{
  "arch": "vit",
  "model": "sound classifier",
  "dataset": "acted Russian speech (Dusha)",
  "train_examples": 26041,
  "noise_aug": 0.01,
  "time_shift_ms": 50,
  "n_mels": 64,
  "hop_length": 320,
  "input": "log_mel",
  "spec_augment": false,
  "win_length": 512,
  "targets": ["emotion"],
  "num_classes": 4,
  "norm": "layernorm",
  "norm_position": "pre",
  "hidden_act": "gelu",
  "mlp_ratio": 6,
  "head_dim": 48,
  "fused_qkv": true,
  "bias": "none",
  "qk_norm": false,
  "parallel_block": false,
  "inner_norm": false,
  "drop_path": 0.1,
  "patch_size": [64, 4],
  "layers": 14,
  "width": 256,
  "positions": "conv",
  "pooling": "class_token",
  "register_tokens": 2,
  "loss": "binary_cross_entropy",
  "init": "lecun_normal",
  "residual_init": "none",
  "optimizer": "adamw",
  "learning_rate": 0.0012,
  "beta1": 0.9,
  "beta2": 0.999,
  "eps": 1e-10,
  "max_grad_norm": 1.0,
  "gradient_centralization": true,
  "ema_decay": 0.995,
  "max_steps": 10100,
  "batch_size": 384,
  "epochs": 148.9,
  "lr_schedule": "cosine",
  "final_lr_fraction": 0.1,
  "warmup_steps": 500,
  "weight_decay": 0.0
}
Rows from block 3, named by matrix and row number. Each number is 200 + 20 x the weight over its row's rms, rounded and kept within 0 to 999. All counts start at 0. After the name is the row's rms in percent of the matrix's.
# qkv: attention query, key and value (stacked) (model.blocks.3.attn.qkv.weight, 720x256), inputs 74-110
qkv.285,111,194,171,208,205,215,179,176,189,197,219,186,207,166,186,195,188,187,219,230,196,220,210,193,167,173,205,200,209,184,256,219,225,209,208,207,198,194
qkv.286,113,197,185,205,197,163,197,194,174,190,211,218,177,180,205,214,198,191,201,194,201,217,188,177,195,164,184,199,218,190,210,224,183,217,216,183,184,198
qkv.287,121,169,210,198,198,211,245,224,213,188,194,192,198,219,211,201,204,226,184,190,198,192,189,207,214,213,217,210,169,192,176,213,212,202,168,231,186,199
qkv.288,087,152,189,236,210,197,176,194,216,168,184,216,236,208,205,225,183,217,190,203,181,209,198,207,247,201,212,252,177,247,169,200,165,223,254,175,145,187
qkv.289,103,234,186,169,196,204,193,198,177,209,224,164,188,205,232,237,256,191,207,203,199,197,174,211,170,213,217,190,215,172,165,234,179,189,184,211,175,222
qkv.290,099,214,220,157,227,185,182,213,194,241,215,244,149,219,198,221,186,206,201,167,204,218,180,161,211,243,189,183,202,200,211,243,219,195,201,238,219,165
qkv.291,105,199,183,209,212,168,201,167,207,160,187,207,242,222,214,196,194,216,204,209,216,208,194,189,227,173,203,232,186,247,176,210,153,200,212,208,156,221
qkv.292,117,240,196,184,155,205,202,189,167,217,225,171,157,177,202,201,221,200,196,170,222,183,194,196,173,203,214,169,210,174,213,186,173,201,202,205,172,188
qkv.293,106,242,200,220,184,163,166,226,167,224,223,168,181,189,210,252,204,190,227,174,192,167,210,153,204,204,205,209,189,177,173,183,205,166,225,236,189,184
qkv.294,119,180,224,190,196,195,203,227,185,226,241,200,203,234,178,213,184,195,196,204,197,197,189,199,191,235,174,158,175,194,217,196,213,197,160,222,251,168
qkv.295,104,211,204,187,190,200,200,175,197,180,168,196,219,218,238,198,210,211,194,209,195,154,190,226,181,174,227,240,190,220,174,199,172,176,234,199,145,191
qkv.296,101,246,185,179,209,183,203,192,199,205,210,213,153,210,236,223,230,202,185,186,222,215,187,180,182,207,216,195,201,186,200,199,188,173,166,227,153,189
qkv.297,113,162,204,224,222,192,191,210,216,209,179,209,228,188,191,175,154,214,223,218,187,196,211,216,223,200,192,201,201,225,204,196,223,210,230,188,205,209
qkv.298,101,117,213,195,256,201,170,156,203,190,170,220,251,194,171,206,152,215,177,211,195,192,212,208,212,182,164,249,195,238,201,184,185,212,203,159,209,186
qkv.299,098,172,185,212,220,211,207,201,210,172,185,161,221,191,160,182,178,246,154,205,207,194,224,229,190,210,180,189,215,236,233,206,220,215,202,195,201,201
qkv.300,085,199,182,209,202,180,197,194,198,190,140,171,220,216,194,196,195,214,187,178,177,183,215,205,210,189,201,235,190,244,179,205,189,230,200,160,167,222
qkv.301,126,254,176,205,172,184,204,200,186,239,190,170,179,208,229,224,229,203,178,196,196,181,201,196,190,202,227,193,212,178,174,177,192,172,197,202,159,195
qkv.302,097,248,193,160,175,191,208,201,192,190,218,181,139,210,207,207,232,192,200,193,225,182,187,209,171,183,221,185,187,180,215,208,207,211,186,208,188,214
qkv.303,113,169,205,211,228,204,206,235,196,231,193,200,195,219,164,191,157,195,190,176,181,195,210,190,161,239,169,163,214,170,209,199,217,197,176,201,243,187
qkv.304,103,206,169,232,202,233,205,182,207,167,174,192,231,204,223,178,215,231,185,186,206,196,204,212,193,166,210,254,195,255,213,187,160,204,206,180,185,231
qkv.305,082,171,200,184,215,198,227,204,203,194,221,189,212,208,200,153,179,234,199,193,205,205,204,218,184,186,171,190,205,242,219,195,178,210,210,189,212,251
qkv.306,083,198,240,197,188,195,224,189,185,207,204,198,183,219,205,225,246,207,199,206,233,194,196,191,208,220,226,210,183,130,190,191,225,210,190,195,185,219
qkv.307,111,184,189,203,205,186,206,221,193,215,211,205,157,203,159,190,181,195,209,207,217,220,210,211,216,208,173,183,219,185,209,197,226,203,191,209,246,214
qkv.308,105,206,209,203,196,194,212,219,229,235,208,204,157,197,173,227,210,207,219,188,197,220,213,187,198,210,207,153,189,155,207,199,237,197,196,212,222,192
qkv.309,097,233,184,175,177,199,207,182,178,209,207,181,155,191,190,205,256,184,221,194,212,191,217,179,188,201,187,201,209,154,184,218,192,165,199,202,184,201
qkv.310,108,209,205,216,194,205,183,192,206,175,179,189,194,204,222,207,229,215,201,208,223,218,187,197,200,193,218,213,210,227,221,209,188,217,206,181,137,195
qkv.311,119,215,174,186,195,200,199,189,184,200,187,178,227,207,254,197,241,189,214,190,196,201,186,206,179,191,210,198,217,204,186,197,183,201,206,178,170,228
qkv.312,109,176,193,215,221,225,209,217,221,180,181,219,200,179,159,177,141,202,199,220,179,213,210,205,217,206,196,212,174,241,200,185,190,204,205,182,239,190
qkv.313,106,173,209,204,211,225,183,176,207,166,148,216,258,218,195,211,188,220,173,218,188,186,184,215,211,181,195,224,218,256,203,190,190,235,212,187,183,202
qkv.314,114,164,217,210,188,206,204,228,208,229,212,207,191,216,185,179,167,197,199,206,202,202,202,225,193,230,176,167,189,191,200,209,211,195,175,209,253,204
qkv.315,108,202,217,203,188,178,213,257,210,245,216,197,170,213,177,212,195,187,202,214,182,210,194,220,181,238,211,171,215,172,225,210,229,192,189,209,222,189
qkv.316,125,238,164,202,179,214,191,183,169,210,201,184,208,170,229,197,238,193,204,192,192,190,184,190,195,181,218,200,202,206,201,214,184,189,197,191,144,203
qkv.317,103,224,174,157,180,198,194,197,201,214,226,203,165,194,226,226,228,186,209,187,220,179,175,171,197,183,180,182,212,192,228,203,178,173,204,194,158,206
qkv.318,087,208,205,210,205,165,238,244,195,238,239,198,167,181,226,256,233,200,225,221,167,203,199,186,181,209,235,235,192,153,165,221,237,208,177,218,180,212
qkv.319,091,170,185,222,222,217,200,201,222,198,176,216,254,188,157,182,157,217,253,209,193,211,206,213,236,196,157,203,186,218,214,178,216,203,226,192,205,202
qkv.320,107,179,176,233,186,215,171,166,204,165,172,209,209,203,238,202,218,202,185,185,215,216,185,203,209,164,201,223,209,243,207,164,159,182,207,191,182,215
qkv.321,125,191,214,195,211,194,222,240,208,211,214,202,195,199,183,192,186,193,200,192,189,208,215,193,204,215,184,190,211,213,221,187,215,219,188,222,251,184
qkv.322,109,186,206,207,186,207,180,165,207,172,176,200,246,210,201,189,201,199,199,210,194,192,177,198,224,174,206,245,199,245,198,194,162,204,208,174,165,213
qkv.323,103,235,181,169,214,188,201,162,175,225,238,182,170,187,226,217,254,193,209,194,204,191,198,186,159,191,206,169,196,157,215,199,204,157,180,212,193,198
qkv.324,117,195,204,215,229,207,224,233,204,216,190,206,190,207,156,198,151,218,187,210,198,205,206,208,212,220,190,180,198,194,240,217,217,207,198,220,236,186
qkv.325,085,171,189,225,229,216,178,186,197,210,173,178,220,190,192,204,156,209,161,207,234,206,189,192,238,196,193,244,210,227,197,170,211,231,234,206,177,173
qkv.326,091,230,192,202,181,183,225,199,201,204,219,183,205,224,192,215,261,141,229,221,195,182,206,174,199,205,202,192,198,167,206,224,215,182,197,195,173,214
qkv.327,116,234,174,217,212,199,192,188,192,186,181,178,220,205,199,188,207,208,215,173,221,194,190,185,189,169,227,233,193,227,175,187,163,207,203,184,169,228
qkv.328,104,177,192,230,232,200,173,185,234,180,166,220,246,182,180,164,165,201,198,205,201,212,229,233,233,204,188,225,182,236,202,205,190,239,239,187,213,195
qkv.329,091,204,215,215,225,163,190,210,201,231,197,216,189,226,169,210,185,182,189,176,192,203,187,213,190,238,210,196,194,181,184,199,227,195,188,205,221,187
qkv.330,101,217,170,195,182,186,213,189,184,221,242,170,190,204,228,209,254,190,216,203,209,213,189,185,180,197,198,175,169,171,188,218,182,169,191,208,177,213
qkv.331,111,174,238,207,241,188,205,198,212,197,180,214,210,192,202,181,180,220,220,206,190,208,234,227,212,220,199,189,218,230,207,204,195,205,202,205,250,216
qkv.332,106,182,208,207,205,187,235,226,229,229,206,187,192,196,159,184,175,188,218,198,195,185,224,202,193,193,197,194,199,174,219,199,242,194,178,200,220,222
qkv.333,104,175,185,189,198,204,205,232,194,246,211,224,156,193,184,212,193,181,220,194,208,203,182,190,199,221,216,168,189,183,206,204,235,174,161,225,224,183
qkv.334,108,207,171,221,196,207,185,167,216,157,179,182,226,206,223,185,203,213,188,202,208,192,207,208,208,175,215,221,191,220,177,196,175,207,210,182,164,217
qkv.335,109,205,202,198,219,193,180,207,194,185,197,229,185,216,176,218,160,198,201,200,212,222,204,198,225,211,197,189,196,206,209,199,220,199,210,237,230,183
qkv.336,100,203,173,225,204,169,168,211,211,205,191,200,236,184,197,211,205,168,186,180,224,200,201,194,160,171,203,204,228,207,193,185,196,213,212,168,195,192
qkv.337,104,196,169,221,169,165,126,205,200,210,200,210,223,191,177,187,225,185,200,186,209,215,214,184,182,179,192,214,197,218,205,200,213,164,200,168,167,193
qkv.338,099,190,184,226,187,189,201,192,181,190,204,205,226,193,209,183,179,203,218,206,194,203,191,212,194,184,193,189,203,214,197,180,183,235,213,166,214,203
qkv.339,093,192,203,209,217,178,170,221,197,210,199,187,223,157,165,210,213,199,213,207,232,183,212,187,199,154,194,176,209,180,210,184,205,205,186,180,166,190
qkv.340,115,198,189,173,203,234,252,187,208,198,219,204,221,220,196,210,197,221,181,202,198,195,164,215,197,204,208,192,215,183,189,222,185,228,172,239,213,198
qkv.341,110,205,223,167,203,233,214,208,223,200,210,199,198,215,201,230,194,222,201,199,192,184,201,202,194,180,201,188,182,158,180,222,233,194,188,246,205,177
qkv.342,113,214,195,215,209,218,153,221,225,199,214,205,233,199,185,224,197,185,196,176,174,171,181,186,165,191,209,183,191,205,174,234,187,204,237,208,162,172
qkv.343,109,210,197,260,202,165,146,186,193,214,203,219,220,174,195,189,220,176,201,173,216,204,209,176,197,192,213,208,188,228,199,193,200,188,208,154,204,210
qkv.344,107,172,222,151,198,227,272,197,209,215,188,198,178,211,184,215,192,202,181,210,188,192,203,227,212,204,194,171,204,176,200,193,202,185,181,240,217,220
qkv.345,099,222,193,227,205,188,143,180,218,190,208,191,261,189,187,211,241,212,199,205,200,219,191,189,194,179,168,177,231,201,187,213,199,168,198,187,200,205
qkv.346,105,207,215,174,209,207,159,215,206,203,198,185,208,172,204,236,236,199,187,194,182,204,212,213,173,185,191,189,196,179,209,218,217,196,202,210,204,206
qkv.347,107,184,202,174,219,218,225,216,198,217,208,183,164,203,196,221,215,236,216,206,170,176,183,232,215,230,213,178,192,164,212,216,207,174,181,242,213,217
qkv.348,109,215,193,227,214,145,180,200,179,182,175,222,224,192,183,164,204,198,200,209,204,218,210,195,228,202,196,241,174,246,214,193,208,196,210,164,222,211
qkv.349,103,178,229,177,214,202,225,222,210,180,191,227,200,227,200,196,209,222,178,222,207,196,200,217,224,232,205,201,198,190,211,228,217,210,171,227,235,194
qkv.350,105,233,166,173,197,219,203,185,216,209,223,184,192,185,207,234,222,227,178,200,204,206,201,218,213,193,205,174,187,167,191,223,202,200,214,224,188,210
qkv.351,121,205,186,209,200,170,200,190,193,178,183,220,196,216,198,189,184,179,221,212,215,223,187,191,216,195,203,222,233,239,205,196,192,208,233,149,195,162
qkv.352,105,205,163,215,223,157,159,203,222,220,204,225,228,171,186,217,207,193,220,190,219,218,164,188,211,173,211,211,207,213,185,186,194,212,215,174,177,188
qkv.353,107,245,193,185,206,185,171,203,194,209,203,195,172,182,194,204,213,178,215,183,205,187,215,175,192,196,199,210,195,182,199,192,231,172,189,191,193,191
qkv.354,106,200,186,233,209,164,148,222,176,180,211,210,218,199,202,173,214,166,214,207,198,236,222,223,180,196,195,215,202,222,213,197,206,203,213,161,202,195
qkv.355,097,245,193,208,185,210,166,224,207,175,215,190,205,196,184,230,217,195,200,168,205,176,212,157,192,185,208,165,214,174,198,216,186,173,222,222,183,216
qkv.356,092,157,221,212,216,206,203,232,224,188,185,225,211,234,202,126,172,188,201,227,205,229,205,203,216,224,185,217,189,242,191,210,194,237,204,204,220,209
qkv.357,105,178,225,185,196,218,247,198,189,185,204,176,154,203,201,197,189,233,204,193,175,184,225,221,229,209,196,182,198,178,232,235,246,204,184,223,210,207
qkv.358,121,224,182,233,194,158,148,202,195,207,203,208,234,195,194,197,208,180,203,199,229,203,188,164,185,198,190,209,209,204,209,172,223,206,221,153,172,189
qkv.359,094,239,177,199,201,171,141,214,207,176,185,194,226,187,199,201,230,171,199,189,198,187,222,221,222,183,183,195,201,161,182,208,191,197,211,197,187,205
qkv.360,113,207,205,191,196,205,214,223,197,209,226,194,209,188,200,207,216,229,179,195,193,193,210,238,201,213,229,153,191,162,195,195,213,203,176,227,201,224
qkv.361,086,217,169,194,202,165,179,213,230,225,211,199,220,205,165,213,224,193,174,177,204,216,221,207,175,178,203,177,220,208,206,200,204,197,190,201,167,180
qkv.362,106,173,215,175,220,206,252,216,208,211,188,188,151,203,216,202,227,215,195,228,206,163,236,213,203,218,201,194,223,174,211,214,214,207,155,229,230,193
qkv.363,115,177,212,185,230,207,220,186,197,192,212,187,150,196,179,199,212,205,194,205,212,219,215,213,212,209,179,207,203,180,228,213,220,172,168,226,239,212
qkv.364,117,189,168,230,193,143,164,198,205,198,167,217,212,191,196,215,190,188,237,209,216,213,196,179,198,202,188,228,220,239,190,183,197,217,215,165,190,197
qkv.365,111,196,214,206,201,215,225,204,197,197,219,204,194,209,201,223,228,216,177,190,199,203,188,217,171,184,226,161,192,188,188,215,210,215,198,239,211,200
qkv.366,116,203,211,167,187,226,214,189,202,200,217,167,212,188,193,196,204,201,190,192,208,180,203,225,210,208,196,187,174,173,204,216,217,194,182,237,227,202
qkv.367,099,220,195,219,206,190,161,201,182,181,161,223,226,187,170,215,181,177,197,201,198,212,220,160,193,192,193,202,210,243,197,194,192,201,219,174,142,185
qkv.368,109,200,201,154,218,210,251,185,199,206,214,212,150,193,217,219,218,199,200,195,191,192,189,221,214,223,220,193,202,180,225,206,237,215,185,228,218,185
qkv.369,111,240,167,220,196,187,159,217,236,175,218,208,228,219,206,200,189,220,221,206,196,199,172,176,207,199,217,201,208,222,193,251,171,209,225,178,174,167
qkv.370,102,192,179,186,215,204,193,223,196,197,210,169,211,199,219,235,206,185,179,186,167,164,186,195,221,164,212,181,188,189,191,227,197,219,190,241,195,217
qkv.371,104,222,179,208,220,170,167,193,207,159,213,193,184,199,207,190,228,161,201,188,200,195,206,190,206,206,199,174,185,204,212,219,196,191,239,164,187,193
qkv.372,117,220,186,162,197,224,222,217,188,204,200,188,178,179,195,206,223,208,219,183,196,176,211,186,177,226,196,182,192,156,218,210,224,183,188,256,221,192
qkv.373,114,228,159,231,194,193,157,194,196,197,209,202,254,189,191,211,196,183,221,207,229,198,174,180,200,180,184,198,215,222,198,182,180,218,220,167,181,191
qkv.374,097,204,237,183,185,229,231,196,184,186,208,147,189,209,224,171,210,234,212,196,212,174,196,228,189,219,210,187,212,188,222,244,218,198,197,224,231,221
qkv.375,100,223,191,222,218,169,178,202,217,169,225,216,238,202,213,178,198,177,223,211,205,190,172,166,196,181,192,229,200,188,137,212,205,195,240,205,156,199
qkv.376,093,228,187,194,195,195,186,169,161,226,197,205,182,164,198,207,205,220,213,185,209,211,201,195,183,196,212,179,194,182,230,180,178,180,173,213,177,193
qkv.377,100,174,201,209,188,211,244,190,183,198,186,162,158,238,185,180,178,213,194,199,202,227,206,194,197,196,197,211,204,231,205,179,192,200,206,161,207,226
qkv.378,113,204,174,242,208,152,180,197,190,197,205,224,239,194,201,202,210,173,219,202,203,232,219,193,180,183,187,237,201,219,208,177,185,209,233,156,183,196
qkv.379,111,209,212,189,223,196,237,188,193,198,192,192,142,175,184,190,210,185,182,196,177,193,244,199,214,189,209,177,197,154,242,177,216,181,175,190,206,225
qkv.380,113,211,193,214,179,217,184,222,206,180,196,225,231,193,229,220,177,218,225,217,219,196,171,180,194,187,189,203,232,204,174,192,175,193,217,232,174,168
qkv.381,115,176,185,172,230,217,236,189,195,207,197,229,206,202,223,214,218,204,218,179,193,204,168,216,213,219,186,179,193,187,190,172,217,200,194,246,200,209
qkv.382,104,199,214,177,211,236,245,212,201,207,189,185,177,212,222,197,177,219,194,200,205,180,184,209,198,228,207,199,183,176,201,218,196,185,180,227,203,205
qkv.383,122,192,196,227,209,164,192,179,178,199,197,213,178,213,186,184,170,201,207,198,224,203,198,186,202,185,209,221,189,240,212,186,202,210,229,152,165,202
qkv.384,105,189,206,196,199,198,192,205,208,230,202,185,178,198,185,213,209,203,177,204,217,191,200,180,195,197,256,226,187,187,199,190,201,215,209,232,199,202
qkv.385,116,200,184,169,207,206,182,207,193,228,207,268,177,168,216,216,223,199,218,201,214,216,198,181,202,177,187,182,185,186,198,201,184,166,166,200,207,186
qkv.386,119,180,182,180,222,210,191,201,189,228,209,237,186,213,218,217,175,227,209,177,200,215,200,190,166,221,206,194,220,186,221,184,189,153,168,182,204,209
qkv.387,107,156,177,210,200,182,211,178,203,205,191,204,193,209,201,193,191,188,182,212,209,213,208,194,199,186,184,204,191,214,206,179,197,166,192,187,183,193
qkv.388,096,214,204,211,206,207,225,188,232,213,225,148,176,182,184,179,212,194,177,234,224,180,202,223,192,194,190,238,196,217,181,187,213,241,221,223,193,214
qkv.389,106,198,222,147,181,189,208,191,171,235,236,222,184,180,197,233,191,184,194,158,242,209,217,176,218,226,196,182,215,181,202,188,208,185,203,193,180,207
qkv.390,115,192,178,181,188,195,202,182,179,223,217,229,192,192,196,210,208,215,205,186,206,217,212,181,204,188,213,204,218,178,217,180,174,139,172,183,173,192
qkv.391,107,217,222,205,192,202,196,202,209,190,197,169,204,193,171,177,219,201,192,220,199,204,188,241,188,201,196,189,195,204,193,205,193,257,215,205,237,207
qkv.392,104,182,190,229,192,190,211,210,211,189,178,232,211,192,207,174,215,198,229,189,204,233,204,176,200,184,208,193,180,207,160,198,219,176,192,166,199,188
qkv.393,096,208,218,233,206,181,171,239,235,188,186,154,213,168,212,193,239,181,182,212,196,193,193,208,213,201,178,212,174,196,153,182,193,206,200,183,177,224
qkv.394,112,216,202,182,206,214,190,186,198,191,204,186,210,191,203,183,193,209,198,229,202,207,180,226,207,183,214,226,200,196,210,223,207,247,221,212,219,201
qkv.395,099,184,193,205,193,234,209,178,185,211,238,243,184,161,246,185,167,226,200,165,197,199,199,209,186,179,194,180,216,188,220,202,187,171,168,217,184,197
qkv.396,100,227,207,210,200,171,209,232,227,172,195,221,219,195,202,203,210,179,214,200,205,201,206,170,203,188,195,192,186,184,194,183,200,169,189,164,184,198
qkv.397,108,200,198,188,196,227,202,182,195,188,184,191,186,209,221,173,217,205,212,221,186,181,221,222,202,190,196,188,209,215,201,231,207,233,229,221,207,214
qkv.398,111,203,226,179,200,214,183,184,212,178,203,168,191,193,189,202,217,169,185,225,219,201,192,201,217,217,206,202,220,191,215,192,205,255,231,230,198,230
qkv.399,092,190,207,163,215,212,211,174,173,250,229,185,187,169,218,196,220,218,176,212,194,190,200,190,206,215,228,195,234,172,222,205,202,212,206,242,190,216
qkv.400,107,194,200,155,179,243,201,171,166,218,225,227,195,202,203,231,204,211,228,216,194,205,200,207,205,204,212,208,232,205,233,236,192,226,193,204,234,208
qkv.401,104,195,163,199,173,211,202,208,191,245,202,219,196,200,234,185,180,247,209,186,210,232,190,211,194,201,194,170,193,201,202,183,168,187,189,182,191,180
qkv.402,112,198,204,223,195,190,231,223,213,193,196,169,218,212,200,199,209,220,169,227,241,176,181,205,184,213,210,223,197,197,183,206,220,252,213,231,217,195
qkv.403,101,204,180,187,199,200,195,196,172,188,225,215,155,217,192,201,158,209,246,181,160,206,220,191,211,188,203,184,215,177,204,232,196,192,178,196,196,168
qkv.404,104,215,218,196,182,191,202,208,228,180,174,157,199,222,203,203,239,188,165,209,167,213,182,216,188,202,186,197,160,225,166,206,211,219,212,197,220,205
qkv.405,109,196,190,197,193,187,202,208,211,191,203,244,218,179,217,201,215,199,193,200,220,204,197,167,212,180,195,184,181,212,193,214,196,196,186,186,171,183
qkv.406,105,185,233,215,171,198,202,219,215,177,186,221,204,181,197,190,178,197,201,198,211,197,185,210,218,203,197,185,158,221,206,194,196,170,183,188,212,195
qkv.407,108,196,246,227,198,168,162,215,202,178,168,179,201,226,210,183,216,206,218,246,214,202,187,219,212,181,186,245,204,229,196,188,233,257,227,188,199,193
qkv.408,099,205,192,158,209,217,189,193,190,214,234,226,204,181,202,189,192,234,220,213,184,210,232,206,215,176,204,165,214,178,201,211,184,190,186,213,182,193
qkv.409,111,196,228,237,207,185,183,228,238,159,182,143,220,233,198,204,227,202,183,224,248,187,187,191,205,202,191,237,167,243,186,225,202,227,206,181,193,193
qkv.410,091,194,193,195,205,209,221,175,183,211,225,233,210,209,214,197,194,197,181,166,196,189,210,216,202,186,222,189,192,216,220,205,199,175,189,205,222,192
qkv.411,113,184,213,251,205,188,185,202,241,173,202,156,179,211,217,205,216,172,173,186,202,187,179,199,198,188,200,197,171,227,175,181,203,215,216,225,207,205
qkv.412,107,175,206,238,199,167,186,207,208,196,199,197,215,204,223,200,207,169,207,191,183,194,194,183,184,193,186,204,154,226,191,177,205,184,201,174,168,186
qkv.413,095,207,237,216,196,180,209,203,205,209,213,177,172,213,188,203,206,183,162,203,185,199,223,177,174,202,201,219,179,167,186,194,215,186,200,220,172,216
qkv.414,113,213,203,191,205,216,210,172,191,184,230,232,218,202,195,204,156,234,225,163,219,215,211,197,206,189,210,203,215,187,230,207,214,162,207,182,221,210
qkv.415,117,192,213,186,198,222,195,195,198,187,215,171,207,226,199,170,215,211,202,233,195,203,206,220,179,192,201,210,207,217,192,187,230,234,211,230,214,200
qkv.416,099,214,213,222,202,217,225,173,186,206,250,228,215,168,215,209,174,191,199,199,207,173,221,216,190,207,213,208,216,195,214,187,174,216,196,240,174,193
qkv.417,107,187,196,203,212,198,203,222,236,239,160,169,218,201,197,209,213,219,182,227,185,171,163,231,209,189,220,204,193,187,193,197,201,230,205,231,223,207
qkv.418,110,204,191,222,177,188,181,194,204,198,218,205,225,210,205,197,200,196,208,164,207,213,184,208,169,200,177,196,175,203,179,209,216,183,187,162,192,188
qkv.419,104,182,180,214,188,180,199,214,223,179,200,206,216,207,188,197,211,189,206,210,221,191,182,186,192,208,200,198,193,235,202,225,193,186,195,191,192,205
qkv.420,104,195,194,191,182,163,204,185,182,197,222,226,180,213,232,223,187,198,204,177,224,227,200,186,191,214,206,187,210,161,198,205,206,161,191,178,181,205
qkv.421,096,226,206,201,211,180,196,228,229,174,189,191,199,210,198,190,223,170,217,204,172,207,195,203,215,190,208,206,191,246,173,201,191,194,200,190,178,191
qkv.422,095,169,165,186,200,200,205,200,187,206,177,203,240,185,210,183,165,243,207,186,198,212,202,223,188,254,236,189,214,204,212,208,188,191,193,178,246,212
qkv.423,096,175,203,233,196,186,191,217,227,183,203,195,205,201,193,211,195,192,195,213,197,189,209,192,183,188,196,208,179,212,169,170,186,179,203,199,177,218
qkv.424,105,188,195,210,178,223,193,188,188,218,216,216,216,200,212,172,194,225,169,196,191,193,227,168,161,219,185,191,248,206,197,194,221,169,206,155,206,229
qkv.425,106,198,187,194,205,214,212,210,185,207,235,214,221,181,216,201,170,221,188,175,211,190,190,177,171,208,220,188,212,198,206,217,193,161,180,184,182,177
qkv.426,104,203,215,228,209,164,169,229,233,174,173,151,194,205,196,200,213,178,197,193,219,197,187,176,224,188,181,224,185,193,209,217,205,220,233,212,187,204
qkv.427,097,195,202,174,197,214,188,205,182,224,168,183,214,159,207,205,215,214,204,227,180,181,175,204,215,184,190,165,199,201,219,218,185,239,183,231,216,200
qkv.428,106,231,178,146,182,205,185,167,181,223,209,234,189,199,220,232,214,202,202,191,212,225,205,215,213,214,201,184,210,186,210,221,172,219,214,209,218,223
qkv.429,111,181,187,205,199,197,217,194,216,207,236,217,206,191,208,204,177,193,196,159,200,217,185,184,200,193,198,212,181,208,193,200,184,149,184,205,160,190
qkv.430,102,237,211,141,223,229,207,201,194,219,202,180,186,205,195,199,171,205,210,224,207,209,213,196,180,202,192,204,213,190,205,199,200,244,217,225,220,213
qkv.431,092,200,224,193,216,185,233,240,238,177,166,209,205,219,205,193,221,182,216,226,229,211,215,177,205,168,182,222,204,210,210,229,216,217,196,203,182,212
qkv.432,099,185,221,225,210,203,220,170,224,188,182,201,199,217,198,156,163,202,157,210,193,207,201,202,199,212,183,205,203,236,175,193,198,217,216,214,213,212
qkv.433,129,232,185,187,201,230,197,230,188,196,187,197,220,179,237,235,236,207,225,181,211,217,217,207,186,220,204,207,168,181,210,215,192,199,169,194,189,199
qkv.434,093,221,191,185,220,233,242,223,186,227,180,146,197,208,219,241,201,192,210,167,241,209,173,203,213,222,174,184,197,216,187,215,210,220,207,199,204,242
qkv.435,109,208,226,174,197,204,182,183,181,209,198,194,183,204,201,182,161,164,180,192,216,177,163,193,198,156,243,192,213,188,201,182,194,206,215,227,190,176
qkv.436,099,210,200,209,192,216,175,210,223,207,236,205,221,202,176,147,195,186,193,211,197,191,189,204,199,172,220,177,207,219,211,191,177,197,221,207,201,203
qkv.437,120,179,239,205,192,183,170,200,208,210,172,172,191,188,194,179,164,163,152,202,204,196,188,186,212,176,223,191,212,231,184,190,201,213,205,193,205,208
qkv.438,118,210,178,213,194,206,203,241,195,200,199,179,226,192,214,199,244,212,251,196,209,199,216,209,194,215,213,205,175,165,201,235,198,204,221,196,181,210
qkv.439,115,201,209,185,216,187,171,178,199,191,200,192,190,179,171,180,174,171,153,210,213,176,175,184,213,168,186,196,212,219,179,199,188,189,243,208,191,208
qkv.440,118,190,217,217,166,178,198,172,213,184,193,227,211,211,185,183,199,211,185,203,198,230,200,195,202,211,188,210,203,246,182,198,204,199,200,216,206,222
qkv.441,120,197,190,208,155,216,201,232,238,178,213,198,230,199,220,226,211,228,222,197,177,201,221,194,186,223,200,181,154,184,202,222,194,180,188,228,199,233
qkv.442,114,191,193,213,186,227,221,233,227,198,195,188,233,192,215,223,218,213,210,199,195,196,219,203,196,230,210,228,169,194,211,205,205,195,201,216,204,229
qkv.443,107,220,202,203,196,195,223,215,197,205,185,196,197,208,199,215,213,239,236,200,212,208,229,211,201,220,183,213,179,187,213,217,193,190,187,216,204,192
qkv.444,123,185,212,213,192,193,181,167,189,204,209,186,189,189,189,174,181,160,168,212,184,191,167,175,196,160,208,175,249,213,183,191,185,192,236,217,199,184
qkv.445,130,231,196,205,197,221,203,214,203,197,227,191,215,189,216,228,232,237,252,220,208,196,242,223,177,241,200,209,184,191,211,231,182,203,193,183,195,217
qkv.446,115,205,204,207,206,213,214,234,218,176,218,194,218,201,230,213,243,210,230,194,182,209,238,218,201,241,200,215,190,175,200,248,235,189,189,220,196,205
qkv.447,112,200,195,207,218,225,220,210,213,194,194,200,209,190,248,225,231,195,233,198,222,185,227,201,187,219,194,194,179,155,214,202,208,189,204,221,207,180
qkv.448,100,195,198,203,187,215,175,212,211,190,188,196,186,218,199,207,179,200,206,190,215,182,212,183,190,176,223,215,209,149,178,203,240,183,195,206,219,189
qkv.449,107,239,154,173,196,217,206,222,225,218,198,213,194,189,212,257,221,228,210,204,229,193,213,198,200,218,171,190,180,158,235,184,196,203,191,189,189,218
qkv.450,098,164,194,215,173,168,168,197,211,220,176,208,239,204,183,187,207,185,205,206,177,216,189,225,219,191,183,230,171,210,186,189,176,196,190,187,193,232
qkv.451,093,197,214,212,220,206,216,215,207,228,152,204,171,173,221,228,210,194,200,208,197,232,211,186,217,232,176,213,193,206,204,219,190,194,200,207,203,204